Weights of a small autoregressive pixel model: arch transformer_decoder.
Rows from block 5 of a small autoregressive pixel model, named by matrix and row number. Rows with one number belong to one neuron. Each number is 50 + 12 x the weight over its row's rms, rounded and kept within 0 to 99. All counts start at 0. After the name is the row's rms in percent of the matrix's.
After each neuron's rows are labels from the 100 images, of 14976, where the neuron reaches its highest value: "responds to" is what is common among them. Only what is clearly more common there than usual is listed. The data: photos of plants, animals and fungi (iNaturalist). In brackets: how many of the 100.
# fc1: MLP up (model.blocks.5.mlp.fc1.weight, 1280x320), inputs 160-319
# fc2: MLP down (model.blocks.5.mlp.fc2.weight, 320x1280, transposed), outputs 160-319

fc1.539 223:50 28 61 53 50 48 30 52 44 49 47 69 49 37 44 44 53 57 45 49 81 57 40 64 46 62 51 44 50 52 76 47 33 24 46 51 47 43 56 30 44 47 46 50 79 42 73 48 35 55 46 48 44 43 46 55 57 50 36 60 74 59 60 69 46 52 49 52 47 43 51 34 37 42 55 55 50 66 50 53 58 63 51 61 69 62 74 46 38 51 71 55 49 49 58 60 48 99 52 30 43 35 54 42 47 62 48 50 53 43 16 55 43 50 47 43 55 38 50 50 44 64 50 52 44 33 44 46 46 56 46 40 51 48 51 53 68 54 44 58 72 47 49 65 50 48 69 53 39 43 52 55 52 58 41 55 53 46 55 49
fc2.539 152:38 59 40 46 48 47 44 45 51 46 49 47 61 46 58 44 49 50 41 46 50 28 52 48 57 23 34 66 35 48 56 45 52 46 48 35 56 64 51 51 39 49 55 48 64 48 75 50 50 54 43 57 47 46 45 49 50 60 48 55 63 51 44 65 47 50 49 55 63 23 48 49 74 42 52 54 69 35 66 50 67 65 90 50 51 67 54 46 49 38 57 71 52 99 53 64 83 41 46 47 51 59 36 45 51 58 55 62 49 47 39 48 50 38 71 46 51 44 64 45 50 72 42 48 47 51 44 50 45 52 50 51 51 23 34 49 66 38 16 30 54 92 52 51 49 37 59 49 22 40 39 52 40 76 36 53 57 45 49 51
responds to: class Aves (90); order Passeriformes (66)

fc1.61 156:66 50 52 42 52 21 51 52 34 26 50 58 38 48 52 63 54 66 41 50 58 57 41 50 49 49 54 48 51 49 89 54 52 50 50 37 49 66 47 42 50 52 57 46 78 38 53 55 43 48 43 53 23 50 50 49 51 50 51 54 69 56 52 55 50 42 42 63 57 44 55 50 50 51 50 79 51 48 00 50 61 72 50 54 67 72 48 50 34 65 45 49 49 46 52 50 51 99 49 25 37 48 39 48 50 47 57 37 68 50 23 45 45 46 47 19 52 50 60 76 50 50 65 50 37 38 32 47 41 50 69 49 47 27 54 37 75 54 47 48 48 50 48 50 64 48 53 50 28 36 51 45 46 55 30 55 50 49 48 51
fc2.61 135:48 52 51 44 49 47 45 48 60 40 43 47 42 32 53 52 50 51 17 47 71 00 48 50 65 40 17 47 49 50 76 49 50 49 52 44 53 64 45 83 45 50 54 50 56 47 64 48 47 57 43 49 49 42 49 51 47 49 49 51 49 51 35 61 50 40 78 55 48 33 50 48 50 26 51 55 65 41 76 50 50 51 79 51 06 54 64 39 50 56 51 75 47 62 50 53 51 32 60 35 46 49 60 31 51 59 55 50 52 36 75 58 41 51 68 25 52 50 52 56 51 42 36 46 53 56 48 52 56 50 48 48 51 50 49 39 63 31 25 30 35 86 69 50 54 58 43 50 33 34 51 32 56 63 39 39 53 49 61 48
responds to: order Passeriformes (56)

fc1.502 182:62 56 54 52 46 40 40 52 17 39 67 51 47 36 50 57 30 42 37 54 57 47 51 47 56 65 30 53 40 54 48 61 31 50 49 43 55 15 55 53 21 49 55 51 60 36 50 58 39 50 56 43 50 37 31 85 43 81 37 49 48 57 53 56 62 59 62 91 70 42 32 36 50 47 50 53 47 26 42 45 25 53 50 38 51 57 51 61 51 60 67 51 67 28 68 54 73 53 29 36 91 59 50 49 45 55 46 42 61 48 45 77 39 49 42 49 55 43 33 56 29 43 62 45 54 50 37 54 43 55 37 38 65 51 45 50 50 70 47 47 46 46 61 63 51 48 65 63 36 25 61 47 63 51 72 52 64 38 48 66
fc2.502 108:48 52 52 51 50 45 36 54 50 15 49 50 52 48 43 55 50 37 44 48 50 51 55 55 60 77 20 50 36 49 38 34 50 45 53 31 61 50 58 50 50 51 50 50 99 36 48 52 62 48 52 48 50 41 51 49 50 75 51 48 50 67 22 86 43 50 50 53 68 76 50 47 57 48 56 47 58 39 33 51 39 57 48 45 43 51 67 38 53 51 50 50 45 48 48 62 77 53 52 47 52 50 57 50 52 58 57 56 84 53 48 71 40 49 51 50 36 25 31 56 51 46 22 49 49 49 31 50 40 49 56 40 50 43 44 43 46 61 48 50 64 49 53 48 32 50 52 54 33 36 50 48 54 57 38 52 62 50 73 55
responds to: class Insecta (91); phylum Arthropoda (91); order Lepidoptera (63); family: Nymphalidae (38)

fc1.555 118:58 50 54 60 50 43 51 51 50 48 49 50 39 47 28 54 49 60 28 50 44 56 41 71 50 70 50 39 50 51 66 49 49 31 51 49 59 47 52 50 44 53 48 50 49 57 48 52 50 49 50 50 56 50 29 53 51 72 00 50 49 63 36 62 74 56 47 58 99 27 55 50 83 45 73 51 51 43 52 36 37 57 53 42 57 73 86 79 52 49 61 51 51 46 51 51 65 63 44 32 50 35 61 49 49 84 51 49 62 48 49 53 35 50 40 49 50 52 40 50 47 53 51 24 45 50 41 50 49 52 43 50 99 49 50 50 51 55 32 50 50 50 56 67 53 32 62 53 44 50 50 59 63 66 31 50 99 51 50 50
fc2.555 068:44 51 30 50 51 23 54 50 50 54 49 50 50 50 56 49 53 57 56 50 60 53 54 49 50 47 48 50 25 50 48 48 50 50 50 51 49 77 51 43 53 43 74 50 85 32 50 34 56 51 53 50 40 51 54 46 50 52 49 50 50 50 48 49 44 41 46 59 50 75 52 66 30 80 50 53 49 46 50 48 44 71 36 79 49 50 50 32 52 59 41 39 45 50 65 61 43 51 50 62 51 59 23 50 51 40 50 50 57 52 50 55 56 52 52 56 46 45 79 49 37 57 36 47 34 81 46 49 67 55 49 50 50 46 47 35 47 50 51 51 50 47 45 32 50 53 76 57 24 45 50 52 50 49 40 46 50 51 51 50
responds to: order Passeriformes (52)

fc1.369 162:72 36 56 64 53 49 51 52 50 42 91 57 39 43 38 47 50 59 41 42 59 34 31 45 54 60 58 44 46 35 54 47 56 41 46 48 50 49 64 46 26 49 50 48 66 50 60 59 48 49 46 67 33 36 58 50 59 76 56 60 49 45 56 49 50 62 50 67 45 21 68 48 49 50 46 44 50 31 20 36 60 46 32 57 53 61 55 51 34 51 48 43 49 22 52 55 38 73 50 48 48 19 42 65 50 47 56 29 53 51 43 75 45 29 38 51 36 34 66 53 37 62 60 55 42 50 52 37 15 61 65 49 51 55 62 50 46 63 53 52 72 53 64 49 52 33 52 50 27 50 55 51 49 50 49 49 49 26 86 68
fc2.369 095:55 25 48 68 51 47 47 53 50 26 51 60 50 46 38 49 67 24 50 45 50 42 65 45 57 46 50 77 50 51 50 33 49 38 65 50 48 50 51 54 66 51 52 51 65 43 74 42 48 51 71 47 50 27 49 52 50 56 50 55 56 50 23 44 45 55 50 69 70 60 50 50 67 42 51 69 50 45 48 47 54 61 48 56 43 50 64 32 57 58 50 50 46 50 51 56 72 51 40 41 68 56 60 50 50 50 72 50 80 51 35 93 27 49 62 50 50 26 33 50 48 45 50 48 51 52 47 50 46 49 39 50 56 45 45 26 37 54 47 48 48 63 50 50 42 57 56 50 25 45 58 57 66 50 32 58 54 51 61 53
responds to: phylum Arthropoda (76); class Insecta (74); order Lepidoptera (40)

fc1.505 110:49 50 53 50 50 34 47 53 46 48 48 16 50 56 50 80 40 48 54 49 50 50 51 60 43 54 43 75 42 80 50 49 44 63 50 43 50 36 46 44 50 54 49 79 51 50 43 53 31 49 50 22 50 50 35 74 66 50 00 58 52 58 29 57 51 50 50 56 75 48 56 50 51 50 64 56 46 53 48 48 42 50 50 29 57 51 51 58 49 45 51 44 50 47 58 50 72 46 44 42 59 68 48 29 50 70 49 50 70 50 45 69 17 50 48 50 50 43 49 33 50 47 52 16 38 57 38 50 50 50 36 56 83 48 49 49 50 50 29 75 50 54 50 51 50 00 61 55 51 29 67 74 50 71 49 52 60 50 39 47
fc2.505 117:69 52 49 57 57 52 51 41 48 49 51 78 54 48 47 50 51 60 34 48 49 66 71 50 50 49 53 50 53 45 48 48 50 06 61 48 55 56 51 12 50 61 62 50 48 56 50 52 55 49 51 49 36 43 50 50 62 49 54 50 50 50 50 48 33 48 50 77 49 50 53 51 79 60 38 39 50 45 50 48 50 60 51 55 54 68 78 48 54 53 45 64 50 51 39 54 45 51 50 50 49 51 32 76 50 48 65 45 51 50 56 54 62 51 21 51 49 47 47 50 22 48 48 63 46 52 50 50 51 59 45 49 50 44 51 47 52 47 55 48 50 45 50 47 54 61 54 51 33 52 46 50 36 17 22 46 31 50 55 33
responds to: class Aves (86)

fc1.184 188:55 56 43 91 55 50 48 47 49 49 45 52 33 49 34 46 48 75 33 43 57 56 54 59 50 62 52 36 37 59 69 51 46 57 52 45 84 51 50 46 63 52 50 47 43 52 50 49 49 48 60 57 51 53 46 50 49 45 38 50 49 56 32 71 63 50 56 77 92 62 64 54 70 57 56 48 43 46 43 41 51 54 39 49 65 70 67 69 30 47 50 47 55 34 32 48 49 48 42 31 48 24 36 58 52 58 57 51 74 51 65 50 47 44 26 49 52 49 49 47 10 48 64 51 69 49 48 52 39 53 42 46 71 43 51 48 51 50 34 53 60 75 48 39 50 55 60 49 46 49 63 49 63 55 35 46 63 50 51 50
fc2.184 174:47 53 29 18 44 35 52 73 63 51 50 48 52 54 51 49 49 57 60 52 35 47 53 38 49 44 55 55 50 50 29 57 50 31 32 47 50 46 48 50 48 35 64 63 51 50 55 15 50 50 57 45 49 53 55 50 46 52 51 40 57 51 72 53 38 47 55 44 53 54 46 52 34 48 50 50 52 82 42 50 40 64 46 47 43 31 20 46 54 49 36 47 31 58 67 50 46 66 52 72 57 57 72 50 50 18 49 42 48 59 39 39 50 60 83 61 43 59 72 49 63 50 51 48 23 45 64 52 99 50 44 47 50 51 41 66 45 67 64 54 38 42 60 55 58 52 44 57 56 53 35 49 46 50 50 65 39 49 51 50
responds to: order Passeriformes (54)

fc1.48 242:52 53 33 57 50 51 72 50 50 50 52 68 47 51 38 39 50 51 18 51 51 43 48 50 51 50 52 51 36 39 52 62 47 41 49 54 65 51 47 64 22 41 59 44 49 54 49 43 49 23 53 58 50 52 50 50 47 96 53 62 64 50 54 65 38 73 50 50 49 53 50 51 49 61 49 50 86 47 32 32 85 34 60 52 47 47 52 77 52 57 58 43 48 54 47 53 35 28 47 26 69 25 41 77 30 32 71 44 54 67 48 50 48 39 49 66 49 54 58 77 56 64 33 54 59 32 36 50 50 56 52 43 50 50 48 74 66 64 54 38 46 53 49 54 44 35 50 49 45 50 51 44 53 48 57 54 50 40 61 54
fc2.48 315:59 49 69 45 50 48 10 42 56 58 48 51 63 46 65 52 31 69 60 49 41 72 57 58 39 74 46 60 65 58 54 50 36 59 54 53 45 45 50 49 88 53 43 62 45 53 52 59 31 67 66 53 50 47 58 51 49 17 56 35 19 49 28 44 56 40 51 48 41 48 48 40 48 33 48 27 39 50 56 62 32 57 42 55 53 30 42 06 56 56 41 51 51 45 21 49 54 69 47 66 43 67 64 33 50 57 05 62 22 46 59 71 40 50 44 42 49 48 38 43 45 42 82 59 48 50 76 55 37 49 38 50 45 59 42 48 34 53 56 73 66 43 48 45 38 55 48 62 63 49 42 46 55 65 72 49 50 38 52 50
responds to: order Passeriformes (52)

fc1.206 162:62 59 45 50 48 46 50 71 38 50 53 41 51 59 40 48 48 63 36 50 62 50 51 59 62 68 45 63 39 50 49 51 52 40 24 27 60 48 45 42 43 44 61 52 56 48 49 44 50 41 53 49 50 50 51 66 69 66 19 59 55 66 49 54 65 66 46 75 83 45 77 50 58 47 50 35 66 53 48 28 43 72 51 34 55 62 50 73 47 66 60 30 52 49 53 64 42 49 11 44 54 51 37 50 38 39 69 11 75 65 53 50 36 22 39 54 47 39 63 43 42 56 50 39 49 51 34 50 52 52 46 54 76 38 50 51 51 59 39 50 51 52 45 51 50 19 57 47 47 39 77 56 56 59 50 49 74 48 53 49
fc2.206 112:66 50 49 47 51 15 50 49 42 13 64 49 50 50 45 50 50 47 59 50 60 50 37 16 40 27 51 51 57 50 50 60 50 31 45 51 51 49 61 47 52 50 99 50 76 38 50 45 82 36 50 49 44 23 52 53 52 49 58 54 50 50 44 62 39 54 44 62 48 52 49 50 45 50 37 45 93 49 50 47 48 49 50 54 49 49 57 54 49 43 51 58 59 50 63 70 50 50 26 51 50 66 41 42 48 48 50 50 57 51 50 51 50 51 39 48 48 51 51 49 61 59 49 50 50 42 35 44 47 63 46 52 49 50 45 51 52 54 60 51 49 68 53 51 48 47 49 55 45 27 50 53 49 42 22 52 50 27 57 65
responds to: phylum Arthropoda (65); class Insecta (63); order Lepidoptera (33)

fc1.559 197:52 29 49 54 48 53 52 48 50 38 52 56 50 47 54 51 51 52 51 50 64 37 29 45 48 57 49 50 44 50 65 45 54 68 51 50 71 74 79 50 19 54 43 59 54 61 58 34 30 66 35 52 41 47 51 50 58 52 50 48 50 40 48 78 47 43 50 59 51 26 52 46 39 54 50 88 39 48 32 35 82 45 50 57 29 54 56 46 49 42 43 48 50 54 64 72 22 69 54 49 54 35 57 52 38 49 53 38 72 53 12 71 41 49 51 44 50 37 87 46 46 56 56 50 30 32 63 31 38 52 50 54 56 32 46 48 50 60 52 66 66 43 57 51 44 53 41 52 49 46 51 56 53 54 43 59 47 51 73 57
fc2.559 190:47 50 47 66 52 48 52 50 56 48 51 45 51 49 30 52 71 62 67 51 39 43 56 52 39 86 50 62 31 50 48 45 40 73 50 47 82 71 41 53 53 46 50 53 43 33 43 41 41 50 53 37 54 48 51 54 51 49 46 50 50 48 48 73 48 54 20 47 80 61 65 65 46 49 52 55 46 70 47 52 50 51 41 51 49 48 49 53 55 49 65 50 31 50 61 60 52 64 55 09 50 46 49 48 50 50 41 62 62 50 24 43 35 52 28 45 50 60 44 51 51 53 50 43 58 47 32 51 58 64 48 48 50 39 52 23 70 51 60 65 48 45 44 50 54 15 53 51 50 47 53 50 63 36 35 62 53 51 48 59
responds to: class Aves (99); phylum Chordata (99); order Accipitriformes (28)

fc1.725 283:49 49 52 51 48 69 42 31 34 06 64 70 45 50 42 34 40 58 41 57 51 56 49 45 53 71 48 57 49 51 35 67 44 58 55 50 52 28 61 56 49 49 63 54 45 40 53 63 53 61 55 50 54 51 48 63 50 70 50 56 50 51 48 52 53 76 55 76 67 36 38 53 47 49 53 59 28 46 21 43 37 39 50 48 65 60 33 84 58 60 57 44 68 38 64 55 36 48 31 29 69 58 46 53 47 62 34 33 52 51 40 61 40 41 38 62 52 56 65 55 32 29 66 50 27 71 20 51 50 46 34 43 68 45 44 50 58 62 71 45 47 20 51 50 48 43 66 65 41 45 53 46 67 48 59 69 49 55 53 56
fc2.725 248:48 45 58 49 51 49 53 26 17 38 63 54 60 64 39 45 44 49 48 58 50 74 50 54 52 49 49 42 42 33 42 50 65 39 55 50 68 30 53 48 48 51 50 45 48 51 63 51 63 49 36 45 47 45 38 51 59 85 47 43 53 53 68 99 46 37 23 51 62 52 42 47 69 49 55 52 45 35 33 51 42 55 58 43 58 51 52 34 48 61 41 49 47 53 58 49 74 57 34 16 49 50 40 60 55 47 56 50 54 33 48 53 44 45 17 50 75 38 55 52 25 63 49 49 53 40 47 57 39 50 21 54 60 42 30 53 47 42 29 36 37 61 28 61 48 40 43 52 30 44 51 50 53 53 69 33 54 46 50 47
responds to: class Insecta (85); phylum Arthropoda (85); order Lepidoptera (56); family: Nymphalidae (44)

fc1.528 152:50 50 51 57 49 50 50 55 37 28 56 70 28 49 35 50 41 76 49 47 50 46 35 52 50 61 46 49 49 51 64 50 50 42 32 47 52 53 50 47 51 48 60 54 64 40 56 50 26 45 52 50 32 33 47 68 59 50 39 73 68 50 51 60 53 55 37 90 69 41 78 53 50 50 77 50 58 53 29 31 53 62 22 50 76 61 58 56 50 69 59 32 54 16 63 51 50 60 07 33 52 48 44 50 21 58 50 46 67 49 26 69 42 45 50 53 47 46 58 50 39 49 50 19 50 51 45 45 49 63 48 46 72 45 50 45 56 67 46 54 50 33 52 49 46 46 79 49 29 43 64 52 52 55 43 51 60 44 49 61
fc2.528 057:49 50 90 55 50 42 49 51 50 36 78 48 49 50 48 50 50 54 45 50 49 50 50 22 50 50 47 50 51 50 49 51 50 36 49 50 50 53 50 53 57 50 56 50 56 50 53 49 49 62 50 50 49 07 50 50 50 51 50 50 50 50 45 50 50 50 49 48 50 86 48 50 50 52 51 59 45 50 42 50 50 50 49 50 54 50 95 49 50 50 50 49 54 50 57 61 52 50 49 35 50 51 54 50 50 59 50 52 67 50 50 63 46 51 42 52 49 47 57 50 50 44 52 43 51 52 49 48 26 54 50 50 50 48 50 50 52 56 43 51 50 99 61 50 52 50 66 51 44 30 50 50 74 51 05 50 50 32 54 70
responds to: order Lepidoptera (31)

fc1.276 169:45 49 51 53 51 23 36 53 51 55 50 43 45 49 29 45 52 23 51 45 73 50 51 63 72 81 54 51 28 52 57 47 26 51 35 32 58 38 52 69 36 54 50 55 62 31 45 44 37 69 58 54 55 48 51 63 51 50 43 50 51 51 26 36 80 48 58 83 54 66 71 42 50 32 69 32 26 57 42 43 50 50 45 47 48 58 65 37 49 50 50 52 44 43 48 49 52 52 23 40 57 64 52 38 49 56 50 51 73 51 50 64 37 55 46 45 49 50 32 68 38 51 56 37 51 48 53 51 27 41 54 46 60 27 39 36 49 55 42 57 58 51 50 78 44 35 51 70 51 11 62 50 52 71 72 45 49 52 63 49
fc2.276 111:52 52 72 78 44 47 50 45 50 19 56 51 52 50 50 51 55 81 11 44 50 73 53 50 52 51 23 50 24 50 84 40 50 52 50 45 56 50 37 45 53 47 61 51 50 52 52 50 77 37 47 49 50 50 49 50 50 60 50 42 53 49 43 78 50 46 50 50 44 48 48 47 25 50 50 51 44 50 28 50 44 48 40 50 54 50 67 51 50 77 60 48 44 49 65 50 51 55 53 44 54 52 50 50 50 50 72 94 74 50 47 61 50 49 53 75 47 38 53 55 49 58 48 50 74 60 42 53 52 56 51 50 50 50 49 50 50 50 40 51 49 47 10 70 53 70 56 51 52 50 53 42 46 52 46 43 18 43 28 55
responds to: class Aves (85)

fc1.35 234:52 64 50 35 50 53 65 50 46 31 42 72 11 47 59 33 58 68 60 57 49 52 30 50 56 49 53 53 47 49 66 41 61 47 54 51 66 50 50 37 35 16 56 50 62 35 50 50 48 33 24 50 51 49 50 68 52 88 49 61 52 72 62 50 44 60 41 67 59 19 59 50 32 52 51 60 44 88 48 08 66 62 50 61 45 74 57 43 33 46 41 41 48 44 55 48 31 77 50 56 50 24 52 71 42 47 66 50 80 52 31 51 49 60 62 52 59 43 74 68 47 38 48 40 44 36 49 50 60 48 49 45 83 51 62 47 49 50 53 49 50 32 35 52 43 33 64 50 33 46 70 44 49 41 46 50 49 52 54 50
fc2.35 287:37 51 50 38 65 47 26 52 62 48 50 04 48 53 52 71 53 66 60 50 44 43 57 51 41 47 50 53 48 49 39 51 46 87 51 54 43 49 53 27 58 57 41 73 23 57 53 48 50 92 57 48 64 54 52 53 42 23 45 45 47 52 32 51 56 73 25 47 44 54 41 53 26 41 65 55 23 50 49 54 48 35 31 33 83 45 42 50 51 34 48 49 47 57 45 56 62 41 52 50 51 68 69 17 55 86 37 66 36 50 42 47 27 51 52 60 49 50 58 45 58 44 64 55 52 71 64 62 58 50 51 49 50 46 53 56 50 47 25 50 51 55 48 50 56 73 34 45 80 67 49 48 47 49 72 59 36 45 48 49
responds to: order Passeriformes (60)

fc1.605 176:52 37 43 80 50 53 48 45 57 51 66 74 49 51 49 49 52 55 47 38 69 51 42 47 49 50 58 39 50 47 59 51 47 37 49 50 45 54 44 45 55 50 44 47 51 40 59 31 41 45 51 57 27 46 51 49 50 50 61 52 62 50 56 50 49 50 49 56 49 52 64 51 37 56 50 45 88 62 31 24 67 53 35 64 67 51 50 50 48 65 60 49 48 36 49 56 49 56 47 35 53 47 12 67 40 45 47 41 57 53 46 49 50 49 45 53 38 50 52 50 30 57 53 51 58 50 54 16 49 80 41 49 49 32 46 30 51 50 57 51 69 20 64 49 43 50 56 60 37 52 68 36 49 47 51 47 48 27 67 70
fc2.605 183:49 50 49 53 50 55 52 51 22 72 41 51 50 49 43 51 51 50 56 50 51 50 77 54 49 51 50 50 47 50 51 57 53 37 50 42 50 31 49 57 37 65 50 50 75 72 42 64 43 50 50 50 53 33 49 50 55 50 36 59 35 63 25 49 60 50 50 77 56 55 49 51 55 51 50 53 33 47 99 48 37 32 50 59 48 53 65 50 51 45 51 49 67 48 55 50 53 50 48 38 49 41 29 48 64 77 45 49 53 39 85 50 45 50 45 49 51 50 18 54 36 51 57 50 48 69 50 59 44 52 51 57 61 46 63 48 51 46 38 50 40 70 50 49 50 51 78 40 45 62 50 63 78 48 49 50 85 74 56 36
responds to: order Lepidoptera (35)

fc1.758 151:51 52 51 50 51 51 50 51 49 51 49 48 51 50 13 51 50 73 38 35 66 48 54 49 50 60 52 45 41 52 53 56 55 22 52 20 60 62 48 44 54 48 53 45 49 50 52 44 56 50 49 52 49 50 50 47 54 50 33 62 68 52 50 52 57 70 49 86 90 49 60 58 49 50 50 50 54 54 46 30 36 71 50 49 58 72 37 76 39 70 52 50 48 41 51 61 45 56 37 36 46 36 25 57 50 52 74 15 91 50 48 50 50 39 38 49 50 50 68 50 14 51 50 50 32 53 28 50 48 52 45 53 64 42 52 42 50 49 43 50 50 44 49 47 50 47 48 49 45 50 71 59 47 51 17 50 62 51 59 50
fc2.758 119:64 43 58 25 47 01 50 50 49 39 47 45 55 50 50 53 54 56 56 50 56 48 52 17 45 46 51 50 59 50 50 63 47 49 28 51 43 64 48 52 51 47 60 70 76 51 49 48 54 48 51 48 49 56 51 53 49 37 51 47 43 36 50 51 33 71 50 49 45 61 52 50 24 50 39 51 75 51 39 40 49 50 49 49 47 25 18 49 47 58 48 50 50 43 56 58 54 71 55 18 65 47 52 31 52 23 50 52 58 51 49 02 52 50 52 55 48 59 92 49 61 80 49 55 51 44 50 49 52 52 30 55 50 58 52 51 47 50 63 50 30 39 50 57 53 56 50 48 69 34 50 82 43 49 31 53 50 28 54 67
responds to: order Lepidoptera (34)

fc1.219 249:64 55 40 43 27 50 45 29 44 26 63 55 48 51 51 16 31 67 50 52 65 62 55 52 67 62 46 45 35 46 40 70 50 74 52 50 63 50 57 47 52 43 60 65 53 48 49 49 31 59 43 60 54 50 50 50 50 60 44 51 43 40 50 72 65 67 47 54 66 47 50 61 47 50 64 27 23 51 21 45 39 48 38 56 50 34 36 61 45 68 44 50 50 41 27 51 49 55 30 50 60 44 42 33 48 50 49 38 49 59 55 63 44 24 46 67 53 37 79 47 51 51 64 54 19 62 50 48 45 53 38 49 56 45 36 57 53 51 50 53 57 38 24 46 64 47 52 73 54 50 57 44 46 57 47 81 48 50 50 47
fc2.219 184:45 50 69 52 51 34 50 51 48 62 82 63 68 64 50 51 57 36 38 50 60 61 53 41 24 14 56 59 64 36 60 46 56 44 45 53 46 43 50 46 52 63 60 50 55 47 50 48 40 39 25 50 50 50 50 50 58 54 52 50 68 51 54 46 51 15 43 53 41 42 49 33 50 67 41 59 31 15 19 40 57 67 50 43 52 64 55 28 43 55 47 50 31 47 50 84 50 48 30 53 48 76 40 62 54 35 63 49 47 54 37 77 41 48 44 44 62 43 43 57 37 60 59 56 71 49 53 44 31 53 35 53 50 52 28 49 46 50 54 53 63 93 77 53 48 54 44 37 28 42 51 46 48 42 60 39 32 50 39 50
responds to: order Lepidoptera (35)

fc1.308 227:64 34 61 61 55 49 62 53 29 48 66 65 47 41 47 46 50 52 55 47 47 51 28 49 51 53 59 36 50 44 50 31 65 50 50 48 51 36 65 31 41 41 50 49 62 50 75 52 39 45 35 64 39 33 54 50 77 79 50 74 69 49 52 60 51 47 26 68 51 50 75 37 52 53 50 59 44 56 38 49 55 48 43 52 71 62 53 50 38 41 51 43 49 10 47 44 58 63 55 50 51 49 54 60 49 47 70 23 50 44 58 49 50 37 51 56 55 31 50 41 30 50 55 47 46 51 41 35 35 50 47 52 50 54 55 51 55 63 49 49 84 50 43 50 49 47 52 69 38 51 69 83 51 52 31 55 76 50 47 59
fc2.308 286:61 48 31 51 63 57 58 72 55 38 50 45 59 66 56 45 51 50 49 38 44 42 87 48 53 48 55 71 51 38 37 11 60 64 60 55 55 59 50 50 78 49 50 41 53 46 52 49 98 48 68 49 54 48 64 48 57 51 51 50 68 46 48 50 63 50 24 50 66 64 67 52 50 50 58 36 76 43 51 60 43 46 31 43 42 49 53 27 34 36 51 51 44 49 21 40 49 53 63 35 67 56 55 45 56 44 76 38 56 45 56 43 49 50 50 50 50 38 11 43 63 43 43 54 54 45 47 62 53 37 57 51 42 50 52 50 47 12 39 40 47 77 36 49 50 38 37 33 59 42 68 82 46 57 50 53 52 48 51 50
responds to: order Lepidoptera (32)

fc1.515 190:25 50 46 80 49 54 59 50 41 18 52 70 51 50 56 59 46 49 52 43 68 46 51 51 41 50 43 49 49 51 79 48 54 67 50 49 50 47 44 42 28 64 38 45 54 52 67 55 27 56 59 48 18 43 50 58 58 66 48 49 55 50 51 52 59 35 41 93 46 42 79 56 18 60 49 59 41 46 37 12 63 64 47 60 66 52 73 44 46 54 48 51 48 50 66 49 49 54 49 50 49 50 30 52 44 50 62 42 88 38 48 50 49 60 51 48 56 50 64 64 28 47 60 23 55 60 65 50 44 55 44 45 72 21 49 15 50 50 38 49 48 41 50 42 46 53 56 59 26 50 71 48 50 51 53 42 50 50 40 47
fc2.515 195:51 46 96 48 50 82 38 57 50 53 49 25 60 45 47 46 42 39 60 50 39 35 43 38 50 50 45 49 78 50 42 48 32 52 50 52 50 63 51 54 51 51 41 50 41 44 39 82 55 50 51 48 74 54 49 51 49 51 65 49 25 49 50 50 50 59 74 50 55 68 10 46 54 48 49 81 46 47 71 71 50 20 53 50 52 50 50 55 42 30 52 55 80 49 49 51 33 44 55 49 69 29 63 45 59 84 48 47 48 50 64 50 54 51 39 52 56 51 52 50 56 45 52 58 52 57 39 58 45 52 49 48 28 92 53 51 60 58 66 46 51 58 61 50 57 54 35 06 68 50 46 63 50 32 47 63 55 49 49 51
responds to: order Lepidoptera (31)

fc1.435 212:53 37 44 68 49 67 57 33 42 26 60 69 26 46 70 63 51 43 39 52 34 49 19 50 50 48 46 58 50 52 61 39 60 64 56 60 56 58 50 49 50 52 53 65 60 36 89 53 36 49 51 45 41 49 47 58 59 75 47 55 40 50 50 73 37 53 30 53 36 38 50 53 35 61 59 54 53 56 36 51 50 52 45 45 73 52 43 47 49 48 55 49 69 52 74 49 31 73 45 65 55 37 49 32 51 64 48 60 42 48 00 56 54 51 26 41 63 53 61 28 49 42 75 42 50 46 62 51 49 48 54 61 55 42 46 44 74 60 61 62 49 27 50 52 42 46 45 52 42 49 49 51 70 48 55 50 36 48 50 77
fc2.435 191:48 52 38 44 50 29 58 76 56 50 54 24 45 54 50 47 54 54 43 59 49 51 51 53 60 54 38 50 48 30 36 52 58 42 41 64 85 67 46 68 39 29 67 56 12 37 37 39 80 48 61 50 49 52 51 52 49 51 50 49 44 48 53 61 49 51 56 52 63 53 51 42 84 37 51 44 70 56 54 38 45 47 53 13 19 44 50 51 54 54 50 47 27 58 48 44 49 45 54 58 56 61 52 52 48 49 49 46 53 51 76 50 49 61 57 66 46 49 56 47 80 69 30 42 47 45 35 55 61 49 64 51 52 41 26 52 33 50 47 49 38 62 49 53 49 24 44 43 53 50 47 38 32 55 45 54 46 52 58 50
responds to: class Aves (89); order Passeriformes (67)

fc1.82 101:58 38 28 44 50 64 35 60 44 53 53 49 50 51 43 40 53 53 12 46 50 48 57 55 50 91 50 59 54 10 43 50 37 10 50 51 55 33 37 42 58 40 50 40 48 73 26 36 53 31 50 51 49 54 50 48 51 51 57 62 62 71 51 44 47 53 48 52 44 45 46 47 67 50 50 33 72 48 50 50 28 57 54 48 42 50 44 83 50 64 50 36 49 48 37 54 50 50 35 47 62 58 18 51 49 49 49 13 50 51 48 50 51 44 39 52 45 46 18 50 49 56 46 63 83 46 20 22 50 58 60 50 48 53 52 58 55 74 60 53 56 47 60 52 45 51 57 48 50 51 48 53 50 50 52 68 47 49 62 57
fc2.82 077:50 52 99 61 53 52 48 51 50 49 44 51 54 45 49 63 48 50 54 55 50 51 58 22 40 43 46 50 54 52 48 51 50 89 63 56 49 64 51 55 50 51 50 49 52 53 54 52 31 57 39 51 48 47 51 48 49 46 49 30 15 24 00 74 49 43 43 50 69 52 45 48 48 63 51 55 46 57 54 50 74 45 49 46 33 50 67 41 38 34 51 50 59 59 70 53 50 33 58 52 49 46 84 47 58 50 50 61 49 37 53 44 43 51 47 50 53 50 53 50 56 44 60 50 24 53 51 62 44 51 44 50 51 51 37 46 49 50 44 50 52 76 48 46 57 56 43 37 54 52 50 50 51 53 52 53 48 50 52 49
responds to: order Passeriformes (57)